python train.py --dataset="photos of plants and fungi (iNaturalist)" --warmup_steps=4000 --weight_decay=0.007
Rows from block 8 of the encoder of a small image VAE, named by matrix and row number. Each number is 128 + 32 x the weight over its row's rms, rounded and kept within 0 to 255. All counts start at 0. Numbers have three digits each.
After each channel's rows are labels from the 100 images, of 14976, where the channel reaches its highest value: "colour at peak" is the nearest of a few named colours to the mean colour under the peak. Only what is clearly more common there than usual is listed. The data: photos of plants and fungi (iNaturalist). In brackets: how many of the 100, against the usual share in percent.
# conv: 3x3 conv (encoder.blocks.8.conv.weight, 128x128x3x3, each kernel summed), inputs 0-127

conv.103:134128128154128128128128128128128128128128128128128125128128161128135155128131130128128128128128135128128128128129128128128130128128128128128128081128128128128128128128130215190129146129128174128135128128128128128128134128141135133166124132128128128128129128255132128174127128131129211129128129128136133147135133128167130032130134129127156252128127128128128077128128131107132128128130
colour at peak: orange (38 vs 0.3)

conv.127:137128128148128128128128128128128128128128128128128125128128130128114132128128123128128128128128128128128128128000128128128128128128128128128128130128128128128128128128128128112061133128128119128156128128128128128128126128141128128130081161128128128128031128130148128123128128172000142127109186128077128128128117128125081129132126000156104105128128131128128132135128128016101128128145
colour at peak: black (48 vs 4.5)

conv.7:175128128116128128128128128128128128128128128129128145128128146128169125128127128128128128128128128128128128128126128128128131128128128128127128163128128128128128128128129128220127234129129211128139128128128128128128045128142137135113178129128128128128126128133146128139130128120113091125092072128000129132126089128045127195133131114030139255128128121128128178118128128065109128128026
colour at peak: black (29 vs 4.5)

conv.17:127128128151128128128128128128128128128128128128128134128128137128138129128127126128128128128128128128128128128205128128128128128128128128128128124128128128128128128128128128177204128128128128128142128128128128128128227128183128128141163187128128128128205128123128128172128128208201145128210198128237128128128194128128212128192128203158182162128129199128128131197128128192217128128211
colour at peak: pink (34 vs 4.4)

conv.88:144128128166128128128128128128128128128128128128128153128128126128123135128126124128128128128128128128128128128131128128128122126128128128128128145128128128128128128128140115130181127145138255128086128128128128128128122128148139136203119110128128128128132128130104128207132128018204186105217255128028130141130055128196077109119121134129174151128128152128128153140128128092124128129044
colour at peak: pink (27 vs 4.4)

conv.96:118128128119128128128128128128128128128128128128128132128128144128120109128127128128128128128128128128128128128140128128128128128128127128128128121128128128128128128128127137145138106125127150128100128128128128128128124128036118116102133134128128128128128128125126128118127128117255201104143120128100127128114159128135164108128123128171026151128126128128128127127128127140108128128128
colour at peak: green (26 vs 6.3)

conv.100:131128128154128128128128128128128128128128128128128129128128185128102132128130129128128128128128130128128128128128128128128131128128128128128128145128128128128128128128145230177128128150133180128144128128128128128128137128175133117196132129128128128128128128255152128146130128132128208147128130128147129134133133128164130000129134128141156255128128128128128116129128129089135128128131
colour at peak: orange (29 vs 0.3)

conv.8:148128128144128128128128128128128128128128128128128219128128176128113132128129129128128128128128128128128128128000128128128128128128128128128128137128128128128128128128123118152000137121125126128157128128128128128128125128188138145169117119128128128128000128128152128108128128132001083127119103128127128128131109128124130170146130036127132095128128128128128246128128127128099128128123
colour at peak: black (73 vs 4.5)

conv.99:198128128204128128128128128128128128128128128128128113128128134128161135128130129128128128128128129128128128128128128128128128128128128128128128075128128128128128128128155215230128132147146134128137128128128128128128129128147133132223101131128128128128128128255128128177128128121128190123128128128133133147135133128150128083129134128127166255128127128128128072128128129106129128129130
colour at peak: pink (31 vs 4.4)

conv.109:141128128136128128128128128128128128128128128128128108128128149128165135128125132128128128128128128128128128128128128128128128128128128128128128132128128128128128128128127133255128129127126132128123128128128128128128150128154128127255229129128128128128128128216162128118128128124126255139128133128199128129130136128142126130140127128125137139128129125128128106134128128154175128128174
colour at peak: cyan (28 vs 0.4)

conv.36:117128128161128128128128128128128128128128128123128104128128107128125127128130130128128128128128138128128128128133128128128120127128121128128128148128128128128128128128126103099128097124126131128128128128128128128128000128115131133069086000128128128128134128051102128151128128103110079137166146128194128127129105128028120142127128129122065062128128214128128127161128128161255128128132
colour at peak: pink (29 vs 4.4)

conv.112:136128128108128128128128128128128128128128128127127137128128109128123065128125124128128128128128128128128128128128128128128124128128119128128128122128128128128128128128149153110128147140139114128075128128128128128128255128097122120125221086128128128128128128030164128122129128163188194110117131128146121114115216128179117205147135137111098255128125129128128116147128128133255128128139
colour at peak: pink (31 vs 4.4)