Weights of a small image VAE.
Training: cautious_adamw at rate 0.005, 40000 steps, batches of 128.
Rows from block 0 of the decoder of a small image VAE, named by matrix and row number. Each number is 128 + 32 x the weight over its row's rms, rounded and kept within 0 to 255. All counts start at 0.
Before each channel's rows are labels from the 100 images, of 14976, where the channel reaches its highest value: "colour at peak" is the nearest of a few named colours to the mean colour under the peak. Only what is clearly more common there than usual is listed. The data: photos of plants and fungi (iNaturalist). In brackets: how many of the 100, against the usual share in percent.
# conv: 3x3 conv (decoder.mid.0.conv.weight, 256x256x3x3, standardized in use, each kernel summed), inputs 128-255

colour at peak: pink (27 vs 3.3)
conv.44 [121 244 121 217 113 118 129 120 123 116 121 141 122 121 148 121 121 121 115 106 122 156 121 121 121 140 124 161  83 121 120 121 134 119 188 121 121 121 175 121 123 121 124 121 188 157 122  98 155 131 122 122  73 122 121 109 122 122  66 121 121 122 120 121 142 122 110 123 121 128 121 122 142 178 121  95 121 121 121 121 137 121 136 136 139 121 120 139 124 122 123 133 192 151 159 121 101 121 128 122 123   1 122 126 118 121 121  88 122 116 122 124 112 122 121 122  93 123 121 128 147 138 123 121  92 122 178 195]

colour at peak: green (27 vs 5.9)
conv.121 [127 114 127 129 142  95 149 138 127 139 127 157 127 127 136 127 127 127 128 122 127 129 124 127 127 127 127 112 144 127 127 127 120 128 129 127 127 127  28 127 127 127 115 127  95 113 127 159 145 127 127 127 137 127 127 132 127 127 137 127 127 127 127 127 185 127 128 146 127 127 127 127 116 129 127 131 127 127 127 127 127 127 117 118 140 127 126 131 120 127 126 118 139 124 133 127 136 127 129 127 127 159 127 127  86 127 127 138 127 142 127 128  83 127 127 127 127 127 127 124 154 122 125 127 125 127 125 112]

colour at peak: black (68 vs 3.1)
conv.167 [128 190 128 120 121 134 126 127 128 117 128 153 128 128 131 128 128 128 123 117 128 124 125 128 128 128 128 133 129 128 128 128 135 128 127 128 128 128 131 128 128 128 130 128 129 139 128 121 126 137 128 128 150 128 128 120 128 128 113 128 128 128 128 128 136 128 127 127 128 126 128 128 131 134 128 138 128 128 128 128  88 128 128 129   0 128 128 125 127 128 128 123 125 138 176 128 126 128 139 128 128 120 128 142 124 128 128 117 128 125 128  96 128 128 128 128 134 128 128 127 131 128 129 128 118 128 160 110]

colour at peak: black (75 vs 3.1)
conv.116 [128  72 129 128 134 115 128 126 128 145 128 163 128 128 131 129 128 129 128  95 128 129 132 128 128 128 129 123 115 129 128 129 122 129 128 128 128 128 130 128 128 128 121 128 136 123 128 128 132 134 128 128 122 128 128 122 128 129 125 128 128 128 129 129 118 128 119 144 128 128 128 128 125 134 128 145 128 128 129 128 128 128 131 122 239 128 128 133 132 128 128 124 132 127 130 128 132 128 128 128 128 179 128   0 130 128 128 132 128 138 128 128 130 128 128 128 131 128 128 128 154 132 128 128 125 128 121 128]

colour at peak: cyan (29 vs 0.4)
conv.203 [135 127 136 124 149 123 140 175 135 188 135 255 134 135 154 135 135 136 130 121 136 143 139 135 136   0 134 153  54 135 136 135 172 144 162 135 135 134 138 135 134 135  87 135   0 126 135 134 146 128 136 136  11 135 135 102 134 134 129 135 135 135 135 134 150 135  63 161 134 126 134 135  55 128 135 132 136 134 135 135   0 136 160   0 129 134 134 148 140 136 134  96 183 106 127 136  48 135 255 136 135 144 134 131 139 134 135 135 134 133 135 128 145 135 135 134 125 136 135 132 132 136 136 135  55 135 121 100]

colour at peak: pink (40 vs 3.3)
conv.93 [128 122 128 127 137 127 127 135 128 138 128 119 128 128 128 128 128 128 125 129 128 136 131 128 128  53 128 135 128 128 128 128 123 130 137 128 128 128 135 128 128 128 126 128 129 131 128 130 108 131 128 128  56 128 128 132 128 128 133 128 128 128 128 128 137 128 120 136 128 196 128 128 117 122 128 128 128 128 128 128 255 128 136 132 127 128 127 128 134 128 128  94 136 133 255 128 124 128  19 128 128 131 128 128 124 128 128 131 128 133 128 124 127 128 128 128 128 128 128 126 104 131 128 128 114 128 122 131]

colour at peak: black (53 vs 3.1)
conv.131 [128 128 128 128 124 140 126 128 128 130 128 128 128 128 131 128 128 129 128 128 128 125 125 128 128 128 128 128 123 128 129 128 126 130 122 128 128 128 130 128 128 128 129 128 128 131 128 128 128 119 128 129  99 128 128 111 128 128 128 128 128 128 128 128 136 128 121 129 128 128 128 128 143 128 128 128 128 128 128 128 147 128 128 134 128 128 128 124 127 128 128 127 128 128 128 128 128 128 110 128 128 128 128   0 126 128 128 128 128 125 128 128 128 129 128 128 126 128 128 129 130 129 129 128 126 128 126 127]

colour at peak: black (26 vs 3.1)
conv.60 [130 134 130 128 142 131 173 134 132 140 130  97 131 130 127 130 130 133   0 117 131 115 215 130 130 121 131 115 125 131 131 130 112 142 125 131 130 130 130 131 131 131  89 131 128 113 131 137  42 119 131 132 133 132 131 139 132 132 135 130 130 130 131 130 129 131  72 140 132 128 131 131  95 120 131 119 131 130 132 130 127 131 111 119 126 132 111 155 138 130 135 131 131 112 113 131 135 131 130 131 130 125 130 130 154 130 131 128 133 144 130 101 131 133 130 131  87 131 132 134 130 113 127 131 143 131 255 104]

colour at peak: pink (26 vs 3.3)
conv.66 [128 130 128 127 129 125 127 130 128 125 128 128 128 128 128 128 128 128 131 127 128 124 128 128 128 132 128 125 129 128 128 128 128 128 122 128 128 128 132 128 128 128 128 128 135 128 128 132 130 128 128 128 125 128 128 127 128 128 131 128 128 128 128 128 123 128 127 130 128 128 128 128 129 129 128 125 128 128 128 128 132 128 129 133 130 128 128 129 126 128 128 126 125 130 131 128 131 128 124 128 128 133 128 126 125 128 128 128 128 126 128 126 125 128 128 128   0 128 128 128 127 129 128 128 127 128 131 139]

colour at peak: pink (36 vs 3.3)
conv.228 [128 134 128 128 126 124 127 129 128 117 128 126 128 128 128 128 128 128 128 127 128 133 123 128 128 130 128 139 138 128 128 128 127 128 127 128 128 128 130 128 128 128 135 128 128 137 128 125 132 129 128 128 129 128 128 140 128 128 123 128 128 128 128 128 133 128 125 130 128 127 128 128 137 130 128 130 128 128 128 128 128 128 127 147 123 128 128 123 121 128 128 129 125 129 128 128 135 128 127 128 128 132 128 217 127 128 128 128 128 122 128 128 128 128 128 128 131 128 128 129 127 128 129 128 123 128 129 131]

colour at peak: black (42 vs 3.1)
conv.191 [127 143 126 188 103 167 123 118 127 115 127   0 127 127 130 127 127 127 132 187 127  87 123 127 127 128 127  76 169 127 128 127 171 129 104 127 127 127 127 127 127 127 143 127 108 151 127 128  80  33 127 127 152 127 127  84 128 127 136 127 127 127 127 127 155 127 144 142 128 204 127 128 104  91 127 105 127 127 127 127 128 127 138 130  66 127 130 134 129 127 127 121 137 126 107 127 122 127 128 127 127  71 127   0 120 127 127 127 127 112 127 129 136 127 127 128 154 127 128 124  54 130 124 127 132 127 210 129]

colour at peak: black (54 vs 3.1)
conv.156 [130 106 129 255 122 129 131 149 130 230 129 151 131 129 154 129 130 131 107 124 131 109 129 129 129  87 130 122  82 129 131 130 120 134 125 129 129 130 161 130 130 130 130 129 128 128 131 126  99 151 131 130  47 131 130  87 130 130 120 129 129 129 129 130 136 129 131  95 131 128 130 131 114 119 130 170 129 129 130 129   0 129 132 130 128 130 124 136 133 130 131 162 164 130 127 130 112 131 255 130 130 101 130  78 133 129 130  61 130 125 130 255 121 129 129 131 130 129 130 132 155 127 127 130 110 130 127  37]

colour at peak: brown (76 vs 35.6)
conv.252 [136 132 137 127 161 106 132 141 137 162 137 211 137 137 104 137 137 137 136  37 136 112 162 136 138 128 138 108  81 137 137 137 132 139 153 137 137 137  87 137 137 137  79 137 186 134 137 125  78 118 138 137  35 137 136  48 135 137 127 137 137 137 137 137 115 137  99 139 136 125 137 137  85 128 137 137 137 137 138 136 131 136 128  58 124 137 131 112 134 135 136 152  91 145 138 137 140 137 125 137 137 127 137 129 255 137 137 129 137 170 138 127 162 137 137 136 116 137 136 133 130 162 135 137 162 137 110 146]

colour at peak: brown (69 vs 35.6)
conv.13 [121  81 121 129 150 143 123 130 121  89 121  47 121 121 118 121 121 121 131 151 121 127 126 121 121  18 122  94 141 121 121 121 109 122 150 121 121 121 121 121 121 121 121 121 119  82 121 137 109 101 121 121 255 121 121 142 122 121 118 121 121 121 121 121  98 121 116 117 121  76 121 121 103 120 121  88 121 121 121 121  10 121 128 168  76 121 123 124 125 122 122 193 135  71  51 121 110 121 255 121 121 107 121 138 117 121 121 137 121 126 121 125 125 121 121 122 136 121 121 122 135 121 123 121 127 121 113 159]

colour at peak: green (29 vs 5.9)
conv.157 [128 132 128   0 125 122 123 150 128 115 128 139 128 128 120 128 128 127 229  91 128 137 143 128 128   0 128 127 137 128 128 128 169 127 136 128 128 128 106 128 128 128 126 128 187 137 128  20 120 180 128 128 183 128 128 139 127 128  84 128 128 128 128 128 116 128 119 139 128 129 128 128 140 155 128 127 128 128 128 128 129 128 126 110 140 128 128 132 130 128 127 116 147 124 130 128 139 128 128 128 128 188 128 128 115 128 128 132 128 130 128 129 133 128 128 128 116 128 128 127  89 128 128 128 154 128 169 195]

colour at peak: pink (41 vs 3.3)
conv.4 [128 123 128 129 141 133 128 131 128 128 128 100 128 128 125 128 128 128 129 131 128 130 132 128 128 115 128 116 146 128 128 128 118 129 148 128 128 128 120 128 128 128 119 128 220 117 128 136 194 128 128 128 136 128 128 141 128 128 131 128 128 128 128 128 123 128 114 128 128 131 128 128 255 118 128 117 128 128 128 128 124 128 137 142 115 128 127 134 131 128 128 166 136 122 121 128 115 128 135 128 128 128 128 129 116 128 128 136 128 130 128 129 134 128 128 128 147 128 128 130 100 124 128 128 130 128 157 141]

colour at peak: black (35 vs 3.1)
conv.37 [128 187 128 126 121 132 127 130 128 125 128 130 128 128 131 128 128 128 122 126 128 125 122 128 128 128 128 126 133 128 128 128 135 128 119 128 128 128 130 128 128 128 133 128 118 135 128 123 124 143 128 128 110 128 128 113 128 128 124 128 128 128 128 128 136 128 131 119 128 134 128 128 130 126 128 139 128 128 128 128  94 128 127 123  70 128 128 127 125 128 129 123 128 131  32 128 125 128 146 128 128  87 128 255 126 128 128 118 128 123 128 114 125 128 128 128 127 128 128 128 115 127 128 128 122 128 144 105]

colour at peak: cyan (33 vs 0.4)
conv.113 [129 137 128 160 121  12 126 133 129 255 128  46 129 128 133 129 129 129 124   0 129 123 203 129 128 120 129 171  55 129 129 128  66 129  91 128 128 128 170 128 129 128  71 128 106 143 129 127  61 118 128 129  29 129 129  83 129 129 127 128 128 128 128 129 140 129  71 219 129  69 129 129  74 127 129 126 129 129 128 128 126 129 137  57 123 129 128 144 138 129 130 255 100 185 127 128 144 129 132 128 129 161 129 125  45 129 128  98 129 165 128  14 144 129 128 129 112 129 129 134  75 138 126 128 139 128 129  66]

colour at peak: black (27 vs 3.1)
conv.103 [128 127 128 127 129 128  66 129 128 129 128 128 128 128 129 128 128 128 128 128 128 127 127 128 128 128 128 129 117 128 128 128 129 128 124 128 128 128 128 128 128 128 128 128 127 126 128 128 128 255 128 128 128 128 128 128 128 128 129 128 128 128 128 128 128 128 132 127 128 128 128 128 129 130 128 127 128 128 128 128 128 128 128 127 125 128 128 128 128 128 128 125 127 128 128 128 128 128 128 128 128 129 128 128 129 128 128 128 128 127 128 127 128 128 128 128 130 128 128 128 131 128 128 128 128 128 125 127]

colour at peak: brown (61 vs 35.6)
conv.95 [127 123 126 117 186 136 140 121 126 115 127  82 127 126 125 126 127 126 128 101 126 127 143 127 126 104 127  90 136 126 126 127 107 130 142 126 126 126  54 126 126 127 112 126 145  42 126 130 111 124 127 127 189 127 126 146 126 127 128 126 127 127 127 126 111 127 106 161 126 127 126 127 120 136 126  97 126 126 127 126 130 126 126 121  96 127 127 125 131 126 125 128 129  28 131 127 144 127 150 126 126 255 126 127 145 126 127 141 128 135 127 130 126 127 127 126  89 127 127 122 146 122 126 127 165 127 157 211]

colour at peak: green (36 vs 5.9)
conv.50 [133 145 136 227 158 135 127 151 134 118 135   0 134 135  97 134 133 135 139 146 132 108 139 134 136 124 130  93 195 134 137 133 108 130 189 135 134 133 158 133 134 134 116 134  76 142 132 147  90 135 133 134 255 133 134 135 130 132 147 134 135 135 134 133 149 134 116 110 130 160 133 133  79 124 134   0 136 133 133 135 123 133 126 142 222 130 134 107 143 132 131 213 102 219 145 132  89 133 134 135 133 134 133 187  95 134 134 137 130 198 132 135 146 133 135 132 159 135 131 128  67 164 137 135 111 133 149 157]

colour at peak: black (26 vs 3.1)
conv.109 [128 129 128 129 124 128 128 128 128 128 128 128 128 128 128 128 128 128 128 128 128 128 128 128 128 127 128 130   2 128 128 128 128 128 128 128 128 128 127 128 128 128 128 128 128 127 128 121 130 130 128 128 128 128 128 123 128 128 121 128 128 128 128 128 132 128 128 126 128 127 128 128 128 128 128 108 128 128 128 128 128 128 128 126 130 128 128 128 128 128 128 128 128 123 128 128 128 128 128 128 128 128 128 128 130 128 128 128 128 128 128 128 129 128 128 128   0 128 128 128 134 128 128 128 127 128 129 116]

colour at peak: pink (42 vs 3.3)
conv.26 [128 128 128 129 120 147 128 136 128 124 128 152 128 128 129 128 128 128 123 183 128 124 122 128 128 105 128 127 113 128 128 128 146 128 105 128 128 128 131 128 128 128 129 128 128 131 128 127 133 126 128 128  32 128 128 124 128 128 139 128 128 128 128 128 136 128 147  97 128 161 128 128 134 133 128  95 128 128 128 128 188 128 123 142 122 128 128 128 122 128 128 109 127 131 255 128 125 128  98 128 128  53 128 129 132 128 128 117 128 123 128 126 117 128 128 128 131 128 128 129 142 129 128 128 122 128 127 116]

colour at peak: brown (63 vs 35.6); black (30 vs 3.1)
conv.135 [128 127 128 128 122 128 125 125 128 130 128 130 128 128  72 128 128 128 126 127 128 126 127 128 128 136 128 127 147 128 129 128 143 128  98 128 128 128 148 128 128 128 129 128 148 123 128 121 147 131 128 128  99 128 128  93 128 128 137 128 128 128 128 128 140 128 129 142 128 128 128 128 158 132 128 124 128 128 128 128 129 128 124 136 131 128 126 113 114 128 128 122 128 141 255 128 131 128 127 128 128 151 128 128 117 128 128 127 128 127 128 128 125 129 128 128 141 128 128 127 128 131 127 128 111 128 161 128]

colour at peak: grey (83 vs 50.4)
conv.83 [128 113 128  38 131 124 128 124 128 128 128 126 128 128 128 128 128 128 128  98 128 129 130 128 128 236 128 132 131 128 128 128 124 128 128 128 128 128 128 128 128 128 127 128 135 125 128 126 128 129 128 128 137 128 128 130 128 128 127 128 128 128 128 128 127 128 122 141 128 126 128 128 126 127 128 134 128 128 128 128 255 128 129 129 128 128 128 126 127 128 128 136 134 126 128 128 128 128   0 128 128 153 128 128 126 128 128 133 128 129 128 128 129 128 128 128 128 128 128 127 124 127 128 128 128 128 128 138]

colour at peak: grey (89 vs 50.4)
conv.232 [128 134 128 129 128 120 129 125 128 160 128 123 128 128 130 128 128 128 145 128 128 155 133 128 128  42 128 172 128 128 128 128 122 128 135 128 128 128 144 128 128 128 124 128 130 131 128 128 132 127 128 128 107 128 128 144 128 128 128 128 128 128 128 128 134 128 125 140 128   0 128 128 121 133 128 121 128 128 128 128  56 128 124 146 137 128 127 118 125 128 128 151 123 134 121 128 133 128   0 128 128 147 128 128 129 128 128 133 128 132 128   0 129 128 128 128 124 128 128 130 129 125 128 128 135 128 123 104]

colour at peak: black (72 vs 3.1)
conv.222 [129 124 130 137 131 130 129 130 130 158 130 124 129 130 129 130 130 129 120 129 130 127 134 130 130 127 130 126 123 130 128 130 120 128 136 130 130 130 128 130 130 130 123 130 124 127 130 131 103 122 129 129 128 130 129 126 130 130 130 130 130 130 129 129 127 130 126 118 130 123 130 130 118 128 130 124 129 130 130 130  45 130 133 145 129 130 127 135 131 130 130 154 128 128 128 130 121 129 191 130 129 124 130   0 128 130 130 128 130 130 130 128 128 129 130 130 135 129 130 130 128 129 128 130 129 130 128 126]

colour at peak: brown (63 vs 35.6); black (31 vs 3.1)
conv.57 [136 131 138 139 129 168 121 103 137 107 139  79 139 139 169 139 139 136 129 176 139 120 140 138 139 121 138 126 122 139 139 139 133 135 123 139 139 138 198 139 137 138 126 139  75 156 139  39 143 139 141 140 129 139 139 112 140 140   0 137 138 139 138 139 224 138 123 117 140 127 139 140 139 255 139 117 139 139 139 139 127 138 127 115 131 140 137 124 128 140 140 123 125 146 124 140 104 139 116 139 138 108 139 128 114 139 140 127 140 144 139  97 142 139 138 140 133 136 140 138 140 133 131 139 121 139 157 133]

colour at peak: brown (66 vs 35.6)
conv.20 [129  92 128 128 115 132 142 149 129 220 128 122 129 128 128 128 128 130   0 107 128 128 142 128 128 108 128 138  73 128 129 128 121 129 154 128 128 128  81 128 129 128 129 128 113 134 128 129 131 108 128 128  31 128 128 127 128 128 128 128 128 128 128 128 157 128 106 164 129 128 128 129 124 137 128 103 128 128 128 128 128 128 119 107 128 128 128 122 134 128 129 126 118 130 151 128 138 129 128 128 128 135 128 128  94 128 128 127 128 135 129 128 143 130 128 129 114 128 128 125 176 137 128 128 126 128 143 132]

colour at peak: black (85 vs 3.1)
conv.255 [131 129 131 128 121 144 128 131 131 133 131 133 130 131 128 131 131 131 131 136 131 108 125 131 132 128 131 121 120 131 131 131 141 129 102 131 131 131 141 131 131 131 129 131 132 146 131 131 157  58 131 131  82 131 131 107 131 131 130 131 131 131 131 131 137 131 127 125 131 128 131 131 141 125 131 117 131 131 131 131 128 131 122 162 184 131 129 123 121 131 130 120 127 153 128 131 133 131 128 131 131 133 131   0 129 131 131 124 130 134 131 128 127 131 131 130 154 131 131 130 159 133 131 131 124 131 115 135]

colour at peak: white (26 vs 0.7); pink (26 vs 3.3)
conv.6 [128 125 128 128 145 128 124 130 128 130 128  77 128 128 128 128 128 128 131 132 128 129  58 128 128 128 128 126 129 128 128 128 116 128 139 128 128 128 127 128 128 128 114 128 128 133 128 188 155 124 128 128 120 128 128 152 128 128 176 128 128 128 128 128 155 128 126 128 128 128 128 128 144 129 128 255 128 128 128 128 128 128 116 131 125 128 120 132 128 128 128 135 133 142 128 128 127 128 128 128 128 127 128 128 122 128 128 140 128 134 128 128 123 128 128 128 126 128 128 128 112 137 128 128 128 128 129 130]

colour at peak: pink (43 vs 3.3)
conv.18 [128 128 128 129 121 147 128 136 128 124 128 151 128 128 129 128 128 128 124 184 128 124 121 128 128 109 128 126 114 128 128 128 146 128 106 128 128 128 131 128 128 128 130 128 128 131 128 127 133 125 128 128  28 128 128 124 128 128 140 128 128 128 128 128 136 128 148  96 128 161 128 128 134 132 128  93 128 128 128 128 173 128 122 143 122 128 128 128 122 128 128 111 126 130 255 128 125 128 106 128 128  51 128 129 132 128 128 117 128 122 128 127 116 128 128 128 131 128 128 129 142 129 128 128 122 128 127 115]

colour at peak: brown (65 vs 35.6)
conv.243 [129 102 130 237 129  69 125 106 131 162 130 116 131 130 139 130 130 129 121 124 130 136 158 130 130 142 131 149 109 130 129 130 138 126 150 130 130 130 202 130 130 130 103 130 142 143 130 114 127 105 130 130 208 130 129 128 130 131 111 130 130 130 130 130 122 131 105 168 130  54 130 130 157 176 130 156 130 130 130 130 128 129 132 155 149 131 126 132 137 130 134 155 104 144 136 130 205 130 119 130 130 214 130 127 106 130 130 144 131 143 130   0 156 132 130 129 113 130 130 143 131 142 130 130 174 129 149 120]