config = dict(
    encoder_arch='vgg',
    model='image VAE',
    dataset='photos of plants and fungi (iNaturalist)',
    train_examples=90422,
    image_size=48,
    crop_scale_min=0.7,
    horizontal_flip=True,
    translate=0.06,
    color_jitter=0.2,
    bottleneck='kl',
    downsampling_factor=8,
    encoder_norm='groupnorm',
    encoder_activation='relu',
    encoder_weight_standardization=False,
    encoder_depths=[4, 9, 4],
    encoder_kernel_size=3,
    encoder_stem='single',
    encoder_widths=[64, 128, 256],
    encoder_downsampling='max',
    loss='l1',
    latent_channels=4,
    decoder_norm='groupnorm',
    decoder_activation='silu',
    decoder_weight_standardization=True,
    decoder_widths=[64, 128, 192, 256],
    decoder_blocks_per_level=1,
    decoder_block='plain',
    decoder_attention=False,
    decoder_upsampling='nearest_conv',
    kl_weight=0.001,
    init='trunc_normal_002',
    optimizer='cautious_adamw',
    learning_rate=0.005,
    beta1=0.9,
    beta2=0.999,
    eps=1e-10,
    l1_shrink=0.03,
    max_steps=40000,
    batch_size=128,
    epochs=56.6,
    lr_schedule='cosine',
    final_lr_fraction=0,
    warmup_steps=4000,
    weight_decay=0.007,
)
Rows from block 15 of the encoder, named by matrix and row number. Each number is 200 + 20 x the weight over its row's rms, rounded and kept within 0 to 999. All counts start at 0. After the name is the row's rms in percent of the matrix's.
# conv: 3x3 conv (encoder.blocks.15.conv.weight, 256x256x3x3), inputs 80-95, a 3x3 kernel for each
conv.174,052,199,197,192,196,199,175,198,203,176,200,200,200,200,200,200,200,200,200,200,200,200,200,200,200,200,200,200,200,200,200,200,200,200,200,200,200,200,197,200,200,197,198,200,197,194,214,111,220,200,200,169,200,0,201,196,193,185,189,184,181,198,202,199,200,200,200,200,200,200,200,200,200,200,200,200,200,200,200,200,200,200,200,200,200,200,200,200,200,200,200,200,200,200,200,200,200,200,200,200,200,200,200,200,200,200,200,200,200,200,200,200,200,200,200,200,200,200,200,200,200,200,200,200,200,200,200,200,200,200,200,200,200,200,200,200,200,200,200,200,200,200,200,200,200
conv.175,052,201,200,200,201,200,200,201,200,200,200,200,200,200,200,200,200,200,200,200,200,200,200,200,200,200,200,200,200,200,200,200,200,200,200,200,200,198,200,200,197,199,200,197,199,199,169,200,200,200,200,200,200,200,200,200,200,200,200,200,199,200,200,200,200,200,200,200,200,200,200,200,200,200,200,200,200,200,200,200,200,200,200,200,200,200,200,200,200,200,200,200,200,200,200,200,200,200,200,200,200,200,200,200,200,200,200,200,200,200,200,200,200,200,200,200,200,200,200,200,200,200,200,200,200,200,200,200,200,200,200,200,200,200,200,200,200,200,200,200,200,200,200,200,200
conv.176,025,200,201,195,199,200,184,212,202,206,200,200,200,200,200,200,200,200,200,200,200,200,200,200,200,200,200,200,200,200,200,200,200,200,200,200,200,198,210,192,200,200,166,199,209,196,202,210,201,200,220,200,200,200,196,200,190,200,186,183,194,195,199,189,200,200,200,200,200,200,200,200,200,200,200,200,200,200,200,200,200,200,200,200,200,200,200,200,200,200,200,200,200,200,200,200,200,200,200,200,200,200,200,200,200,200,200,200,200,200,200,200,200,200,200,200,200,200,200,200,200,200,200,200,200,200,200,200,200,200,200,200,200,200,200,200,200,200,200,200,200,200,200,200,200
conv.177,051,200,200,200,200,200,200,200,200,200,200,200,200,200,200,200,200,200,200,200,200,200,200,200,200,200,200,200,200,200,200,200,200,200,200,200,200,200,200,200,200,200,200,200,199,200,200,200,0,199,198,197,200,199,199,197,196,197,195,195,196,194,193,193,200,200,200,200,200,200,200,200,200,200,200,200,200,200,200,200,200,200,200,200,200,200,200,200,200,200,200,200,200,200,200,200,200,200,200,200,200,200,200,200,200,200,200,200,200,200,200,200,200,200,200,200,200,200,200,200,200,200,200,200,200,200,200,200,200,200,200,200,200,200,200,200,200,200,200,200,200,200,200,200,200
conv.178,072,200,201,187,202,200,195,199,199,190,200,200,200,200,200,200,200,200,200,200,200,200,200,200,200,200,200,200,200,200,200,200,200,200,200,200,200,200,200,205,200,200,190,200,200,200,194,201,198,200,200,200,200,200,200,193,206,192,201,198,199,196,191,195,200,200,200,200,200,200,200,200,200,200,200,200,200,200,200,200,200,200,200,200,200,200,200,200,200,200,200,200,200,200,200,200,200,200,200,200,200,200,200,200,200,200,200,200,200,200,200,200,200,200,200,200,200,200,200,200,200,200,200,200,200,200,200,200,200,200,200,200,200,200,200,200,200,200,200,200,200,200,200,200,200
conv.179,089,200,193,202,200,208,200,200,203,198,200,200,200,200,200,200,200,200,200,200,200,200,200,200,200,200,200,200,200,200,200,200,200,200,200,200,200,200,200,202,200,200,195,198,200,208,200,200,192,200,224,200,200,200,200,196,194,194,200,200,198,201,202,202,200,200,200,200,200,200,200,200,200,200,200,200,200,200,200,200,200,200,200,200,200,200,200,200,200,200,200,200,200,200,200,200,200,200,200,200,200,200,200,200,200,200,200,200,200,200,200,200,200,200,200,200,200,200,200,200,200,200,200,200,200,200,200,200,200,200,200,200,200,200,200,200,200,200,200,200,200,200,200,200,200
conv.180,029,199,195,195,199,194,194,199,193,194,200,200,200,200,200,200,200,200,200,200,200,200,200,200,200,200,200,200,200,200,200,200,200,200,200,200,200,200,194,195,200,193,193,200,191,191,200,200,125,199,199,196,199,199,196,186,186,186,185,186,186,186,186,186,200,200,200,200,200,200,200,200,200,200,200,200,200,200,200,200,200,200,200,200,200,200,200,200,200,200,200,200,200,200,200,200,200,200,200,200,200,200,200,200,200,200,200,200,200,200,200,200,200,200,200,200,200,200,200,200,200,200,200,200,200,200,200,200,200,200,200,200,200,200,200,200,200,200,200,200,200,200,200,200,200
conv.181,066,199,200,200,200,201,201,201,211,204,200,200,200,200,200,200,200,200,200,200,200,200,200,200,200,200,200,200,200,200,200,200,200,200,200,200,200,203,203,201,200,201,200,202,206,201,198,353,193,214,300,199,203,200,80,199,199,198,200,200,200,213,212,202,200,200,200,200,200,200,200,200,200,200,200,200,200,200,200,200,200,200,200,200,200,200,200,200,200,200,200,200,200,200,200,200,200,200,200,200,200,200,200,200,200,200,200,200,200,200,200,200,200,200,200,200,200,200,200,200,200,200,200,200,200,200,200,200,200,200,200,200,200,200,200,200,200,200,200,200,200,200,200,200,200
conv.182,041,200,200,200,200,200,200,200,200,200,200,200,200,200,200,200,200,200,200,200,200,200,200,200,200,200,200,200,200,200,200,200,200,200,200,200,200,200,196,199,198,201,204,199,199,203,200,200,200,200,200,200,200,200,200,201,201,201,200,200,200,200,200,200,200,200,200,200,200,200,200,200,200,200,200,200,200,200,200,200,200,200,200,200,200,200,200,200,200,200,200,200,200,200,200,200,200,200,200,200,200,200,200,200,200,200,200,200,200,200,200,200,200,200,200,200,200,200,200,200,200,200,200,200,200,200,200,200,200,200,200,200,200,200,200,200,200,200,200,200,200,200,200,200,200